config.yaml
model: "multi-label image tagger"
dataset: "aerial photos of the United States (SatlasPretrain)"
train_examples: 203450
image_size: 24
crop_scale_min: 0.5
horizontal_flip: true
cutout: 0.25
arch: "perceiver"
norm: "layernorm"
norm_position: "pre"
activation: "gelu"
mlp_ratio: 4
head_dim: 16
fused_qkv: true
bias: "all"
qk_norm: true
parallel_block: false
inner_norm: false
patch_size: [2, 2]
layers: 10
width: 192
positions: "sincos"
latents: 64
num_labels: 7
init: "trunc_normal_002"
residual_init: "none"
optimizer: "adamw"
lr: 0.0012
beta1: 0.9
beta2: 0.99
eps: 1e-08
steps: 15700
batch_size: 384
epochs: 29.6
lr_schedule: "poly"
final_lr_fraction: 0.1
warmup_steps: 1570
weight_decay: 0.06
Rows from block 2 of a small multi-label image tagger, named by matrix and row number. Rows with one number belong to one neuron. Each number is 500 + 40 x the weight over its row's rms, rounded and kept within 0 to 999. All counts start at 0. Numbers have three digits each.
After each neuron's rows are labels from the 100 images, of 14848, where the neuron reaches its highest value: "top examples" is what is common among them. Only what is clearly more common there than usual is listed. The data: aerial photos of the United States (SatlasPretrain).
# fc1: MLP up (model.blocks.2.mlp.fc1.weight, 768x192), inputs 128-191
# fc2: MLP down (model.blocks.2.mlp.fc2.weight, 192x768, transposed), outputs 128-191

fc1.343:565561477547482442496533512516516482494452526442498484549468539457552507506531581494530595521443541537510505547517482552466462433497469552549502520487492486396462531456482517552469389454497502
fc2.343:502543470567513492506503460468463504459479571489434524532520540452455497536502439487465469476476484430498532535504515470442515520489507525505505479517459567559506481525540471526454484585504543
top examples: building

fc1.660:494584493478481527510523477478453514581503481567495541533510520514502482527455529555454529459380523492598490495468445542443453533531532492516525504434487569561520488512431396497460463456426517
fc2.660:468477457502511536496440583430516518501544518536422539506571519568508492550423485559456498514401498527570458519504492533447556514491574520515511506461508415513554484546439504437593525525466462
top examples: crop field

fc1.108:579564510545471526498581472447543505502458450496511519540506503549526466567502517571458469474401519498497499489453461446414458465469490518551461482480513540496484521523553485531409466486451521
fc2.108:480435432406547532580434483467520478536554528454574538579532471430446560491467518583438504531513517511524465484519530534486478538518517510577491494513487512493536499473568496474549537525451514
top examples: building

fc1.595:563492521551487521426533499516492490487495457477464491454498486510540471574513492527565498479471507488490529495466505439490481561483449472491486512470538514473499509552506391520484536428479510
fc2.595:602506508480489563438566462557552552465410420464575525552468520605516452539522475513514526458500491536475496459512528471446493394423460527504433511522502533495509492526487545491446497497530552
top examples: building

fc1.272:481515493508517492545484502474446466535528545529491595435530468515503521528464529592512569498472513586501506501522472541490481541565562533520512510444521483470503491521450459450509466464403478
fc2.272:548493526516500553496553512555490539510428545437510456577506491518502495520521537490578482507494453444472502531553590503445489484474541484488405493538579499507490475496589496439510523477523490
top examples: crop field

fc1.390:455468490492483493472465469552475484493559499495457499552512476557488495505513467474517393519466478380583476553448442488488437420502469528500527498566409501549419515534460466513494497509520447
fc2.390:537531430581506514487466518479496540564523575477487488561440535479525466472516481536481497476524510501485546474510512467507542457462554495495445461483443489513432545538526471509508543488578514
top examples: building

fc1.78:542487497514545576503524507556488528534511475552479501402506525535565463483433572547464491514375569548509457495475509535479543539474470488517480504451533507486422568515495507519478537481521453
fc2.78:574531504514463460521515475520444445505457440481520503553495481518512525501518511482527532479486517509483503512479487527492479487496402456524491492507550555486451524481448490515394445458512495
top examples: building; parking lot

fc1.113:524499470465487525551530486543410522484447444466548498517499524488533525524460601551511589503455571474506475490498444506507521479486485502490506514439435481520495531561372425473485502382437495
fc2.113:417463474445511520592469481475536494546547513462528531567524516491475543485481506544471506490524538529521481485465422515493456449502526511496468494483469555541528497499513527500541514461442545
top examples: building

fc1.218:535499467515514558464561548494418560469504447508518543585517533528529487504450549526497480487415517463483476513468524511441559477478501560510416491476495534542468537515530451478428519515454469
fc2.218:476442519493461492533494490433504421534471581511500530594537458423482549541521509495506494548515473481469522491546509498491472559564507512552471485505533506493488499525582513463491534555466511
top examples: building

fc1.572:582580462617497484491534529492451498474496502515457505503467531481566514514484491487492496483393534544486491563495546512468435437480476564531469490463514523457455517463520484553456432484505458
fc2.572:514508507600486448505572443448487513455522541482459554459489491503485515494492453496477484494524518492452527514443459533421490527568527538458512518490486552515517496512574534559475472548478507
top examples: building

fc1.515:519558511505508519443496497454497560543577458542459507476524480538509440499460469503504493410466514566578492495467464502469448484492559498439535472480487525534519474488481416508531503487487498
fc2.515:463474479480548541486481599472516530523485499485469512580534548546523518508468509486508504480452512431518485491459443532524607531527512526456466475447520451522526520536452474502507566537449461
top examples: crop field

fc1.161:485541523523530465455482520555485497554584556515441488529513466542520551481526511576518562471478517518463493506509482567513554550541517558500502509481517478463507481504423423480463453460457474
fc2.161:551457502559483580543537534500466521533548506483516501515488495551527457501488533498496470523503463489489512501537604460459476453441518488511409509506510469568475472485609530473518479525567503
top examples: crop field

fc1.607:552565476570559466473522543520457527480473502499480453499510536440549497517497616469543567485445585533484473551537538568490465412517471578491472483458537487473489536462446504556465406447482457
fc2.607:463585454519481493499510443478481484448548517489461528453497489435513466467439396509419442476494543494539478555501458504581440526478478498571544513493479528534540541515546467565463496512536534
top examples: building