Rows from block 7 of a small multi-label image tagger, named by matrix and row number. Rows with one number belong to one neuron. Each number is 500 + 40 x the weight over its row's rms, rounded and kept within 0 to 999. All counts start at 0. Numbers have three digits each. After the name is the row's rms in percent of the matrix's.
After each neuron's rows are labels from the 100 images, of 14848, where the neuron reaches its highest value: "strongest on" is what is common among them. Only what is clearly more common there than usual is listed. The data: aerial photos of the United States (SatlasPretrain). In brackets: how many of the 100, against the usual share in percent.
# fc1: MLP up (model.blocks.7.mlp.fc1.weight, 768x192), inputs 96-191
# fc2: MLP down (model.blocks.7.mlp.fc2.weight, 192x768, transposed), outputs 96-191

fc1.258 039:524458508534477482503466514480544534501501446521475395567523456555441512517514477467536533481564464485521499506457465450539551427537498538461482480512548473554496530501481472455493521483446527549474524523516493465481464453600536524527464480487518562520494521517519517446468514475469479470
fc2.258 039:545473466525514459572555479498558516493481514453548540426465496546454471550509565551472424557500461501509471495479557520535490420458537541454502465523533457538463441527550520521487495463560419506477433521564470415457495501471478522558488498477510486542556491418506515510496534500543532534
strongest on: building (75 vs 42.1)

fc1.309 185:470482481422532510501520480500456504472536562506509529474534539462422423443492428470475581605463512575415491539479467465463516536485548517569530460519511558492460512450519446519512460507518462514549516446593570487505465488488456510486539463489521561535430498494481496476474462483528503523
fc2.309 189:496497495488457520442457456504497545518542499502528488484478444522500532500551503524497493528610517508521514511460531520484556548498533416532439505425490474495443479467488554479464562472503566460499461529535557525432592454474430449465504496467563521550402446475438578503495494480414555510
strongest on: river (41 vs 2.7)

fc1.734 156:528521469448501511463510454473429514467419446527507555466498518479447455490434511440460543494489503590450479496482433526470489628517514516514495496520482517568469475442513530442510468527430484484538581506526457479530474538524502522521504535489513437529436555488514473516546546454486546511
fc2.734 136:452443478556433560396514586575501501536479554509524435478490534493488521472566549486473499520520547504515515502489515528454527469464477444495495524465528465427514497523486482582467497469549500485508447504461531535451506457506492465478490508500508548534497411510471557530476436525503510579
strongest on: building (70 vs 42.1)

fc1.70 174:502523511381551492523507508464454536465449539458480502544560521461504437536449446423538550557471496483461509560560519446537498479402487560539492473518468577479477488606529469438606475466490465497492528497589534498503479442557523574507579448471494548493514565474572518475489559533540430494
fc2.70 187:522491527557476468471507469495569453476524462452537466559465601580541500482520575512462470417511533568519541447482476552476459477555482461438504490484538471541539505440501480476493496570415481506475573547442463475517447507408499472486512570467486459515522462505487489470565488457476551562
strongest on: building (70 vs 42.1)

fc1.678 049:554459497483518496518481385519493495473469564601457499477458494564578516479484515517440551507463475504538486518492532512500487515541485525490379464564475557578493544527509494434517522508464498502537478500476488438522489519534434459447504551510489506522437547500516433425522461470511558497
fc2.678 054:556460540510534476535511513421517515519604496518521604544525504430445495518539468595542506443465475475475563555530424436511561476589481558459526465502523501451549504493510482470463470581514514482499541480492464462483518548469535480488572490518438559465495461448526506439447534499565468543
strongest on: building (67 vs 42.1)

fc1.567 173:463479473503508494513515472535500511472488522512509474455529545463410447416516467467493586589465553536437493534507477470491481481519530518540538495553561529463479516454559479516537456543514457479637502477547543520488480501463482500523550469486520531481454479503482543460473492487515513514
fc2.567 172:476509493502518504448465538460523520504600520515483491493475481470483523496493505549450500501582472519485496517462526480455535555484529419563445506419498506476401470463462528573398537483539499493492459493514555568444525429492479488453556537494551514559454410505433620552504482490483545527
strongest on: river (27 vs 2.7)

fc1.621 162:510505516430515518491553511544490510452403491479506561467556517546489440482509438446501547559520467546460462462553446502490514544539542515506487499546600522541498503487518415449554440452468472507514512483562491424523481530512458532498568495491497500539482594490517538465462482475469576521
fc2.621 105:556456529533496486521538474499507515525512506602547495440524565441502479416517550545505575515450589528480500490473575469516493514469427471446565469455512509477499505515546491547507500578486471484524505510515519460504519542486482453423464532452496492487451458513495430401539510500444484468
strongest on: building (67 vs 42.1)

fc1.675 045:514461466511519521516463375535510464461437537515460535517452544466529478533480495492529520474556439429488517567491506516423561533585457501529460515474539464539558552503462530492464519487452470461447450488499470425471521529553533434443539550506521497532422535516468450417499490506464514524
fc2.675 047:461444579487529453521483536518561533521620520476491485484480552493509430492545480532505509549489453482421532481485562464496456491577530576513553458449492542439505461454508507485511496485484550491459495523442536494477568556484502457446546514521484486460440487478525451542527487518450568514
strongest on: building (67 vs 42.1)

fc1.100 038:525521480471486461477502502449501465506394456489503528460475478479430510537502459487522561443546492487462448473495587506558498543493468539465526476427535489486485449515531496475530461503503452521509513577479520444493527465463517483560453480500503620567420605501435489513548450465454463475
fc2.100 046:463525463550488494550560539504499473499506512518470471565528554483470469498455493531447496484430560459467491522460498558511507508550522506519472503490438533551560524544505496552601533466505534473520517490517516507522460584422492501477453494478477494459471466535456398474515529479423526477
strongest on: building (69 vs 42.1)

fc1.328 169:469472483410479560511506515538420501488486519493494568473509498464423472503531468495481526628518520517423505526482447513461580540519570536555495502544441505503467495502523515498533515538524468497567433467558538473494466495547448505577494429515519512543413515476494516496446502489528506518
fc2.328 167:528509528500438544480434400493481574498492510497520505475485469450480563505532489556498510520557515486524532491440528535444541583430492480505459513418493467514434482495504579509482564510491571469506471510535528508471573460469480472465506484479560499583403519482460513493504523465422512537
strongest on: river (26 vs 2.7)

fc1.112 124:530510459414485507572538524447524493450525493508528575483525533489492428421472458486459574495528537541450473528545490487450478491583507563553486514549529543534437455470557481435543457524492477487542578514594518513480453489558444493504551471460542453534442495476493515483512494480546527542
fc2.112 137:494507501571407551456479502536507527524533542535520481481522638515484548505547529575512487520519491494528476502502500524419507542501561479512520516480478480478483471502513526553472501474515624454514457529493517530453419497424485479487481486406566528590495450490481510532479479498475493659
strongest on: river (32 vs 2.7)

fc1.354 045:506514531518516474505512472470479483475442536459468516524524474580511485452545468463481491474443454487478493500465539453558484576553444523471494478524546472473517471479473542419527522481528474479543470490488557527546503493590447490503510529477527485521489514535514417516495447608469473501
fc2.354 049:444484545508433463537502494449467528511581456502532600411503477482445471531476489501563466472460510482510514519478499486502492439379436535519504524407565520432504479493516496563427510501494459477464506521526480461536506533473552463467501482469470476519558477541538524476537533513521490462
strongest on: building (74 vs 42.1)

fc1.177 043:426449556511532517482446516496526569482465514532513487503463529464528525453504476496517542472474479543508496449439538518527497464452507479476512501472497556493536486466485503511487542497529520590551474503525508516485444461458392477500453490436546469483537467528539549493581514498452511502
fc2.177 046:511488477487550548502552443539444457423530544549531476515560505485480540480503528427504501461460466493515461582482475572579483508488560460447478514568487482473475460431516479569465504477507502498476569545530485461596488568515541509531476533496534475504436402471463505527508522530564490486
strongest on: building (86 vs 42.1)

fc1.648 156:558494506472521547456589474563593416446449489478530540511567525545517409487488482483449510505478534490497515450588468564499504437566469489479584487558531574535524547485596493533498450466471451491494488507547527489499443527475498552465498427478494484517575533473573467492452456497494532501
fc2.648 143:534550515528576485523511522518427539490493496530475469508466519501548526522432420445493578447458468501459496491439496458497477477516461462511527454486507564463466542531449456515455499543554414557471513431546486464594465509560578529533492575558460477483483504544532435505519498480463451464
strongest on: crop field (51 vs 9)

fc1.209 049:493556510478537493440535475530553503488465508440449482479450527478519463453540470480486523488554477467531478515547465510494501572493496480510541537480539461496513511549467546510518491438503510470449453502526521473491523440473477455548479479499514440525514481545460447527496445534577408510
fc2.209 050:473469460477496497526504484491468515502466534508481424456518544542496472470513547434521484498513496532536509525457574468522555569480456597455478499536377549543488497534538549595536460530555557527507560473462479497538430540568523532494466528498515518459481428512476506528467467517512545392
strongest on: building (77 vs 42.1)

fc1.355 145:543531491421560583507482506473458507476476533543454505471481520426441477486436428433532643502460490560423495497476460465467459547464500523576530509519462544494429480469503481441531454517455471531514514487593503500505473476478522518518513522499510444563432561486487532506495528467510468521
fc2.355 166:482468477525492519449551496495540521486538487532510421528484524556519439458524547520522507486540545508495501506497439485460515519508445441493490520476437536514439510441525483460467480412496501501543536537498539553447503440459424492467542572459515507525465383521507543536540499520462539515
strongest on: river (31 vs 2.7)

fc1.716 154:531566504398479519520500498460434536455404507495491502454551510500497461542445490389556567535485501489483475512514464469499507581405489513528488510488430544477457473560517516428591485479429486473489513510577511475470482481501504541524519487481528458508449612452518499516462558499504525519
fc2.716 150:505453517527459518527552533486543491480543492477549560479504658540490468501512563549524479491527552519494491504522451521444497507559507461443503549519496499530502496462521430494503474531483529483528547516466480530448378509438435478507498519409510515574511442524514478471515510561509503592
strongest on: crop field (39 vs 9)

fc1.274 169:498500508395557494555494497465437542490409545480494476521538493428495447564462449422497508571482498460455484548575569442544524518401525542531491467542451551496526517616496506463592491487504457519475498482590520530524493459552523522497549473488474546475500557517569533480487555530538449482
fc2.274 174:508479513542475469461526526494544420480529459401513504549489594572558509489509551478467483417455523560535532445460485568487446440575470473446501509521526455514541545451491466484496520541451506503483535529438454444521435527444524502524470530493456483504558465507482489476553484489500518571
strongest on: building (93 vs 42.1)

fc1.555 128:505545483421483430520499520426513489464487479530511519515527553481480475431454506457451567516498521540451515488536517514501489487501517533528466524515530553536435483503548490409550476516456475485537552526581509510493480491547453517517542472466557489517446521457496480497517528460526532511
fc2.555 139:484512509552464517466475535535519481484549517483504480482497671532479512511525516599504490532511509488497488498518499501419510508507556463499497524495474486456490489522464498534481508485532646485506477542496505516481378499461474513518488508412574518575509450506500497508478490504501499674
strongest on: crop field (29 vs 9)

fc1.183 039:490431527550439536480497555496440477506506474451537513453538481531528485570471519554480507548534476508533484532520515498469466492439440539493510456528523547538480497483489501476527463543518480482518517504533472472498525431461501415528485506479552499528499567573513519475556494494440435479
fc2.183 044:510410507527458390516473480499497555543475465522459444542465544502467452551492559540535515494504580507440555525486454469484510464559537473573488531486486451544527451496492517467471539490496485561563498504546461506577507542451486481453465468511473532393519471425547471460437547556490558529
strongest on: building (69 vs 42.1)

fc1.371 175:543531501425508526531507469444454523452415527525480498481524508463492450487430491460542577533471472482479493501491467467514500635466475534524498495502447562513443447497512541458549496490435492467537538510573517485478495523483507528510523518459516460504466616438541475541467567472508525512
fc2.371 172:456457487508447514516547510485545476541509504472554539476478607533486486493573578551518472501539530515448470520556454513440521520572541494453493577558481444525495519475488442522531469511505532509530527500440464519449417517424440440563540543430514495582485425554497501472515504547506512605
strongest on: crop field (55 vs 9)

fc1.407 179:504529503458516469577538491470458520481441507505489500476496529528500430507479481478520507497473537572460484526502413518480461510507520477484493513509535527551488501503529466468519391600458474503492599485512491527510462512502486493538544504477502458505422525524509483499541533501555471505
fc2.407 150:589468525489503523462534547528556498477485579434545501533501618501490454572535485555444469494565547506486475457553468493490534474534451445477494467495522550561530500493533511595471517486466467466438503494502518544515416493492429485469521455427491550557516494523533506514493450508472486555
strongest on: building (80 vs 42.1)

fc1.592 180:535511481475517464544609420468510519444522463555511520439552525476497394463454506489468490503501524537493468498511460471520471525542520538489555480501532564532490486447547487549505411522418451470578632498527513519526484511483455521468492487467504482483525510458538464492477541483485496479
fc2.592 164:485439559557469546441501558547508540543505530514557492495440518486488553533576533558448456521551523498529538491460525549471555548487555401472466500462569449505534543482456542545417578446533479483468411525473475544487494464480501442462471473539473582518467423526442567529505429515487555505
strongest on: crop field (33 vs 9)

fc1.504 182:489500467415558471534537433486469486463582516531479536454543548446458453451474456465457554560488496567408479549477459444479478514519549533561541464521540563484462482422510432501511466542538468509562574435587556479512453464477464535492540504512508493535488516503467503433479483488547521521
fc2.504 193:527492483499436497445466469500507553529545502518549478490486454523504521517563521526503494528611520496516503502479515493478544558464513405516443509413485484480446483444483574476427553449507551473491481520505533543416598436450432443421550513460558521551413439494446596513502487495432543501
strongest on: river (27 vs 2.7)

fc1.344 138:478514473415485414581522478452518501429501470512525549454529538511471472414458499472451539522520517528467476515554504509481506470528507545521488520502536566520425476467535500430548481520469506474551546482585510511483448480529435512500537510456563449526443520483482530490498519478521549514
fc2.344 144:486506488563442562467470512521509485511532517517499497468540639502480510467535554572513515524520512497515492485526502532426495485499577490495526538503457481464484477486489497548482487468526635454527476545477512529445374488420493495489487474403555512586507454506485492503471504510477484661
strongest on: river (28 vs 2.7)

fc1.591 160:548553479401504541522501512443455535476435496531508497478539519461481458482436491456557593526484496487473482498506454455501493605456490537528504504521458532498446474507521554436550504501411500498541528500559531500473471529463486513499512507472552438501443555443534511531476558463509540514
fc2.591 166:460471513513463535526525519479524486527522505456545571480487627511480487502555573585502491493532525522467478505536465500425518496544563502471503566545472470500481505469478453532531447502500542491524543491461479502441400519434430464553541527418524475589494438539499509489510527537526501628
strongest on: crop field (44 vs 9)

fc1.76 161:507506472459519491546585500502566448480532466419532442507487554512528406457478503408453548486496545552470464487552489517472488495565460475430525522533542509597478541484498459507515516531459364520524566474499452503520440578470469473529523508476511427534479454528523498423535549510471587489
fc2.76 166:481422465505482519455518493539500476553540483571645527449472488518501485449652536481493500545519523485519489506518473526546517536465585458380479535482469446419559550458476520535464536470518497532519473520458457527461508459477470404469472504485495536492470454516488534448508495551503525454
strongest on: building (99 vs 42.1)

fc1.367 139:498549506435501445435551435451507485424554443528482520553528535535478418473453491474360508542513553599499512490460479486518493500531507537500505491483498552498453462460563503478543516490462472483548594518543542488489473417523467514465557466462542511491448481464488515554471541459470539511
fc2.367 145:481495502508442548494450563554470488509512520466479517501517609489437551525541500575543489498507500493496514499493506524414510493508606533504504517508472478479534489491481496495469518477542608450510430516469506512515394503441509489521474457432535547564534504483444544509470444472535508606
strongest on: crop field (26 vs 9)