Weights of a small multi-label image tagger: 29.6 epochs.
Rows from block 5 of a small multi-label image tagger, named by matrix and row number. Rows with one number belong to one neuron. Each number is 128 + 32 x the weight over its row's rms, rounded and kept within 0 to 255. All counts start at 0.
After each neuron's rows are labels from the 100 images, of 14848, where the neuron reaches its highest value: "top examples" is what is common among them. Only what is clearly more common there than usual is listed. The data: aerial photos of the United States (SatlasPretrain).
# fc1: MLP up (model.blocks.5.mlp.fc1.weight, 768x192), inputs 0-95
# fc2: MLP down (model.blocks.5.mlp.fc2.weight, 192x768, transposed), outputs 0-95

fc1.754 [ 88 129 110 152  95 177 167 123 115 163 109 171  63 168 159 100 141 156 121 121  98 136 219 127 161 142 137 125 123 151 147 146 133 155 158 172 103 103 148 104 128 139  85 112 116 152 153 138  94 135 141  79 138 108  84 109 124  98 173 166 119 107 139 163  91 166  80 157 168 169  90 112  94 137 136  89 117  98  81  55 174 119  95  88 183  62 128 124 159 182 137 125 102 160 125 148]
fc2.754 [153 142 226 134  84 165  97 122 144 109  59  83 138 143 138  98 127 102 136 108 107 152  95 183 134 109 112 138 171 190 174  72  75 131 159  96 152 128 133 174 126 155 100 163 143 171  98 119 132  68 105 118 153 136 154 129 163 110 111 121  55 172 112 147 111 137 133  86 118 162 135 158  95 105 124 147  97 157 116  82  96 143 103 145  92 142 138 106 116 106  80 110 128 152 131 165]
top examples: building

fc1.215 [ 92  79 123 107 112 148 199 119 140 153 136 176  91 163 154 113 140 150 152 123  65  88 157 121 113 115 121 101 113 150 148 144 184 128  92 100 125 124 163 139 132 170 106 127  42 164  86  89 115 146 154  97 171 118 130  98  63 118 139 129 158 135 107 145 130  86  87 195 237 189 134 132 105 193 148 116 140  90 111 107  99  84 140 109 109 153 128 157  48 199 107 107  77 143 106 136]
fc2.215 [125 168 127 145 125 139 100 150 104  70 177 139 142 116 115 121 129 107 117 154 155  98  92 108 168 140 127 114 131 134 180 159  76 176 170  62 160 123 135 106 184  83 173 111 141  88  87  82 185 138 115 177  86 171 117  78 128 126 136 144 118 144 144 118 112 122 201 101  61 124 125 170 154  53 117 168 141 149 185 152 159  86 125 141 139 111 130  98 135 125 115 114  85  88  93 108]
top examples: building

fc1.228 [120 144 128  66 127 126 127  96  91 145  98 136 132 136 126  92 115 143 159  72 155 165 114 136 152  94 133 144 125 132 113  41 158 111 178 166 135 120 176 129 103 138 172 190 150 137  88  49 134  97 111 132  88 160 146  95 121 141 125 165  75 139  82 149 167 169  80 163 123 116 136 160 128 112 107 150  80 183 135 208 205  82  58 112 161 157 180 139 118 172  95 146 147 165 176 165]
fc2.228 [114 130 181 154 146 143  91 130 184 159 116 183 132 134 128 150  77 143 106 141 167 187 142 148 115 162  68 104 140 146  85 136  66  81  92 137  65 131 168 109 132 164 136 107  94 115 147  72 100 111 131 123 182  72 133 133 140 120 143 104 142 147 127 188 162 173 146 147  77 140  93  55 125 130 131 161 158 138 180 100 113 159 131 187 114 158 153 125 114  83 135 113  57 162  90  53]
top examples: building

fc1.444 [140 111 145 189 167 100 113 155 113 108  60 141 115 139  87 106 114 158 153  75 125  89 166 130 132  93  81 107 192 119 116 129 179 133 151 107 145 148 121  86 131 146 164  72  99  96 139 112 125 144 183 175 111  73 142 143 120 144  75 135  13 144 108 146 130 184 160 157 112  75 107 116  95 131 154 106 154 127 106 185  86 176 160  61  76 112 173 150 122  83 125  99 145 131 133 137]
fc2.444 [186 114 151 146 143 110 149 108 144 117 138 115 105  94 144 128 106  64 114  61 126  81 112 148  74 120 119 168 119 187 142 150  58 126 157  78 119  79 129 154 158 135 121 158  19  94 117 141 156 138 124 120 133  89 139 204 144  56 208 143 159 102 174 152 160  80 141  93 110 154 107 168 120 123 159 136 108 107 138 121 117 124 166 156 119 111 142  88 115  48 170 141 125 132 104 108]
top examples: building

fc1.724 [ 25 165 102 140 127 162 139 146  97 122 111 176 110 102 128 154 147  95 111 185 165 116 154 129 148 143 149 119 103  77 118 163 155 111  80 117 143 127 103 111 155 101 176 122 169 101 146 144 152 158 103 125 120 173  98 104 152 107 187 164 161 168 166 160 125 131 146 115 104 140  79 159 155 122 116 102 141 133 159 138 115 131 206 138 158 111 100 174 160 120  79  73  92  96 177  77]
fc2.724 [158  66 124 153 124 157 112 118 160 176 133 140  85 132 163  94 119 132 133 110 114 113 113 124 149  62 138 101 190 128 168 132 165 141 142  45 124 169 136 129 177 172 135 105 115 148 117  67  81 108 170  89 127 120 138 106 101 142 121 134 190 127 110 134 111 106  78 100 160 137 111 117 102 124  98 154 170 113 186 108 112  94  97  43 101 121  82  30  93  72  86 172 130 178 110 109]
top examples: crop field

fc1.172 [ 71 134 144  90 154 166 167 146 127  94 153 128 130 176 119 141 145 150 174 154  49 109 134  92  96 107 116 121 171 113 145 123 177 132 137 112 177 111 175 158 187 116  69 101  66 157  95  60 113 157 125 106 125 102  99 132  98 109 168  81 107 134 135 142 137  85  93 217 164 157 102 125 141 177 122 128 165 105  95 109 109 114 156 153 143 137 145 155  50 189  82 111 162 151 111 154]
fc2.172 [126 161  88 161 128 137  93 109 120 111 126 117 137 141 128  80 117 164  57 161 186 141  88 125 141 139 110 118 131 112 162 191 106 157 122 107 147 120 145 136 169  76 174 124 176 151  81 150 143 122 108  93  85 155  68 111 132 138 144 148 129  67 164 117 182 179 147 143  72 130 112 135 152  57 114 163  91 109 176  88 140 113 130 130 162  99 135  89 159  91 154 147  87  94 128 115]
top examples: building

fc1.695 [134  53  66 133 135 170 189 152 180 147  86 102 120 104 163 126 132  97 157 154 145 104 176 144 160 105 143 172 161 131 114 125 173 116 141  96  78 149 148 170  90 137 124 105 130 132 103 103 123 139 144 109 147 107  92 104  99  91 121  88 152 161 135 107 150 153  91 190 150 132 130 116 126 163 130 103 169 104  67 147 124 100 124 161 186 125 188 201 101 175 105 128 106 169  93 140]
fc2.695 [144 141 159 133 111  69 109 148 108 115  26  95 140 124  92 106 139 123 124 112 149 119 108 255 115 172 105 139 110 145 128  90 114 127 111 144 117 112 163 116 139 112 136 125 164 168 101 169 114 134 147 120 138 163 159 167 166  40 116 132 107 106 123 125 147  91 159 142  99 142 124 137 125  79 137 136 111 125 149  49 160 104 129 133 107 155 122 126 148 155 208 140  86 143 115 146]
top examples: crop field

fc1.184 [195 194 173  77 112 125  90 121 128 145 149 151 155 101 120 110 150 190 135 134 142  93 118 144 154 118 102 127 150 121 132 147 168  94 175 122 136 113 109 117 102 182 123 167 116 111 101  65 120 149 167 115 125 165 113 112 146 143 100  76 108  94  97  96 149 137  83 142 113 198 112  65 112 151 134 145 173 114 111 125  96 113 193  87 146  87  87 169 128 223  85 146 100 173 161 182]
fc2.184 [138 162 137 125 148  81 129 131 103  98  65 127 158  95 144 136 134  87 178 132 157 131 116 184 109 136 138 156  68 135 174 153 117  82  75 102 162 137 133 140  62 130  79 110 144 107 164  83 141 131 141 159 148  83 101 153  91 106 126 179 178 119 136 139 119 133 143  64  97 143  76 103 142 142 184  97 109 153 145  68 120  56  99 144 162 115 122 103 117  97 141 178 141 101  88 111]
top examples: building

fc1.191 [157  93 107 145 128 107  98 133  55  80 144  91 114  49 145  35 137 103 162 116 144 153 169 130 193 131 128 138 192 145 160 120 128 155 106 105 171  99 170 144 193 183  61 149 130  87  47  89 161  86  85 137  88  95 154 159 150 132  88  69  99 155  82 103 109  81  96 121 130 103 126 143 206 131 116 149 134 123 111 114 140 202 163 112 131 134 108 147 137 136 143  61 145 175 109 209]
fc2.191 [ 98 140 154  86 142 113 133 120 169 134 112 164 159  86 164  96 108 147 139 104 134 162  86 141 134 140 137 132 111 119 127 150  81  96 140  97 143 123  85 117 106  93 145 137 120  98 113  99  94 139 177  94  86 130 157 127 166  71 153 137  87 149 137 163 134 117 165 155 176 196 158 102 178 144 223  77 107  73 127 112 135 173 167 112 114 131 119 125 116  67 160 104 103 118 181 156]
top examples: building

fc1.161 [ 94  90  65 168  72 141 150 161 144 123  75 175  84 140 204 139 134 145  94 129 116 162 168 149 176 115 190 112 107 118 136 149 177 102 139  84  68 160 152 142 150 135  81 109  65 133 170 130 116 110 152 127 157 107 101  57 156 133 158 164 131 119  87 105 138 231  43 155 120 126  87 118 135 177 109  62 139  93 119 128 119 169 119 118 178  74 115 156 142 140 122 141 136 115 110 108]
fc2.161 [140 149 162 145 169 106  97 123 106  34  27 138 143 104 125 139 118 119 101 139 179 121 116 255 144 130  98 122 119 135 176 128 157 130 141 124 139 122  99 151 152 107 133 144 195 103 155 127 129  99 124 204 122 173 110 118 150  38 103 118  84 146 128 113 166 108 133 106  77 123  98 141 131  89 120 133 114 129 117  99 101 167 152  97  77 139 118  64 119 107 170 143 119 138 132 151]
top examples: building

fc1.320 [ 78 127 105 100 110 152  97 108 133 168 127 154 127 134 124 136 126  96 153  77 127  96 150 110 137  86 102 138  59 120 115 116 130 144 138 141 178 124  99 144 140 160  97 153 176 153 141 102 137 105 147 117  86 151 107 107 165 125 179  97  61 170 123 112  88 124 156 179 108  71 207 151  85 185 167 172 177 127 166 178 182 147 151 127  76 129 124 118 141 163 135  86 129 160 170 162]
fc2.320 [137 138 116 121 127 139 144  64  56 108 113 101 111 148  82  98 166 121 184 151 104 131  44 190  96  84 110 151 160 139 149 114 124 129 167 146 146 116 116 168 108 121 149 202  34  51 163 103 137 142 117 139 177 128 118 180 172  75 140 150 153 115  87 156 136 133 127  85 135 150  89 122 174 136 102 140 103  92 131 129 120 121 105 127 144 124 143 109 139 101 115 190  79  78 141  76]
top examples: building; parking lot

fc1.737 [135  26  87 127  70 132 187 151 176 129  94  73 151  80 180 104 103  62 152 146 121 139 139 175 212 109 125 135 150 119 118 174 197 120 150  58 107 142 150 137 100 143 136  99  89 117 152 114 128 112 151 121 148  78 106  90 104 103 123  96 141 145 122  86 131 132  96 238 143 137 149 126 149 192 161 136 164 120 152 152  95 107 131 158 170 149 154 159  90 135 136 161 124 147 123 133]
fc2.737 [116 172 162 110 135  61 102 152 117  79  39 131 137 109  97 121 109 117 126 144 122 119 119 248 102 200 106 156 103 145 120 118 118 121 101 126 117 119 131 109 157 119 133 143 139 162 135 172 104 129 104 150 126 147 124 142 171  37 137 120 106 108 143 145 150 112 134 152 112 136 116 122 100  75 120 144 101 155 116  67 139  93 127 120  98 152 128 115 151 164 223 118 102 129 132 151]
top examples: crop field

fc1.542 [ 77 163 121  94 162 150 167 130 133 129  98 183 161 100 108 173 164 118  80 151 164 132 122 138  89 109 165 128 105  92 144 133 193 145 117 127 176 135  90 157 154 129 147 157 144 111 168  94 100 125  93 161 126 115 142 165 120 106 153 157 121 176 142  89 117 119  69 150 116 133  56 157  80 154  95  80  78 166 105  87 114 100 138 108 222 149 106 147 142 141 111  74 157 164 190 138]
fc2.542 [149  92 163 144 120 103  84  93 169 106 125 123 127 183 166 126 108 158 184 103 120 148 112 137 147 134 128  97 164 175 133 147 127 103 110  51 125 145 178 125 141 164 103 119 104 114  79  82 140  95 161 115 173 105 145 143 106 141 107 119 112 133  88 125 107  64 119 110 177 170 148 133 100  56 159 152 114 154 130 154  86 101 192 126  82 154  70 108  98 122 143 164  60 103 116 103]
top examples: crop field

fc1.312 [145 105  76 109  98 116 115 162  91 131 113 139 181 151 103  72 111 216 117 111 127  64 154 131 151 139  63 180 123 203 106  91 182 145 172 166 168 121  77 177 119 124 105 139  94 129  84 143 177 157 128 120 109 107 166 205 146  70 118 114  63 123  83 139 129 164 172 145 175 195 121 131 136 129  55 100 179 157  66 161 104 120 209 139 110 160  78 164 114 100 143 137 137 157 146 156]
fc2.312 [101 133 189  93 140 148  93 100 100 104  97 133 150 160 156  97 134 130 125 131 179 131 100 137 184 153  92 168  87 150 112 152 115 111 135  56  77 136  80 142 107 173 114 109 144 109  92  93  86 136  81 119 142  84 171 170  96  98 140 150 137 133 132 164 158  60 158  69 139 131 164 121 174 135 169  77 120 132  95 130 133 153 150 172 167  87 179 116 113  48 144 165 135  91 126 129]
top examples: building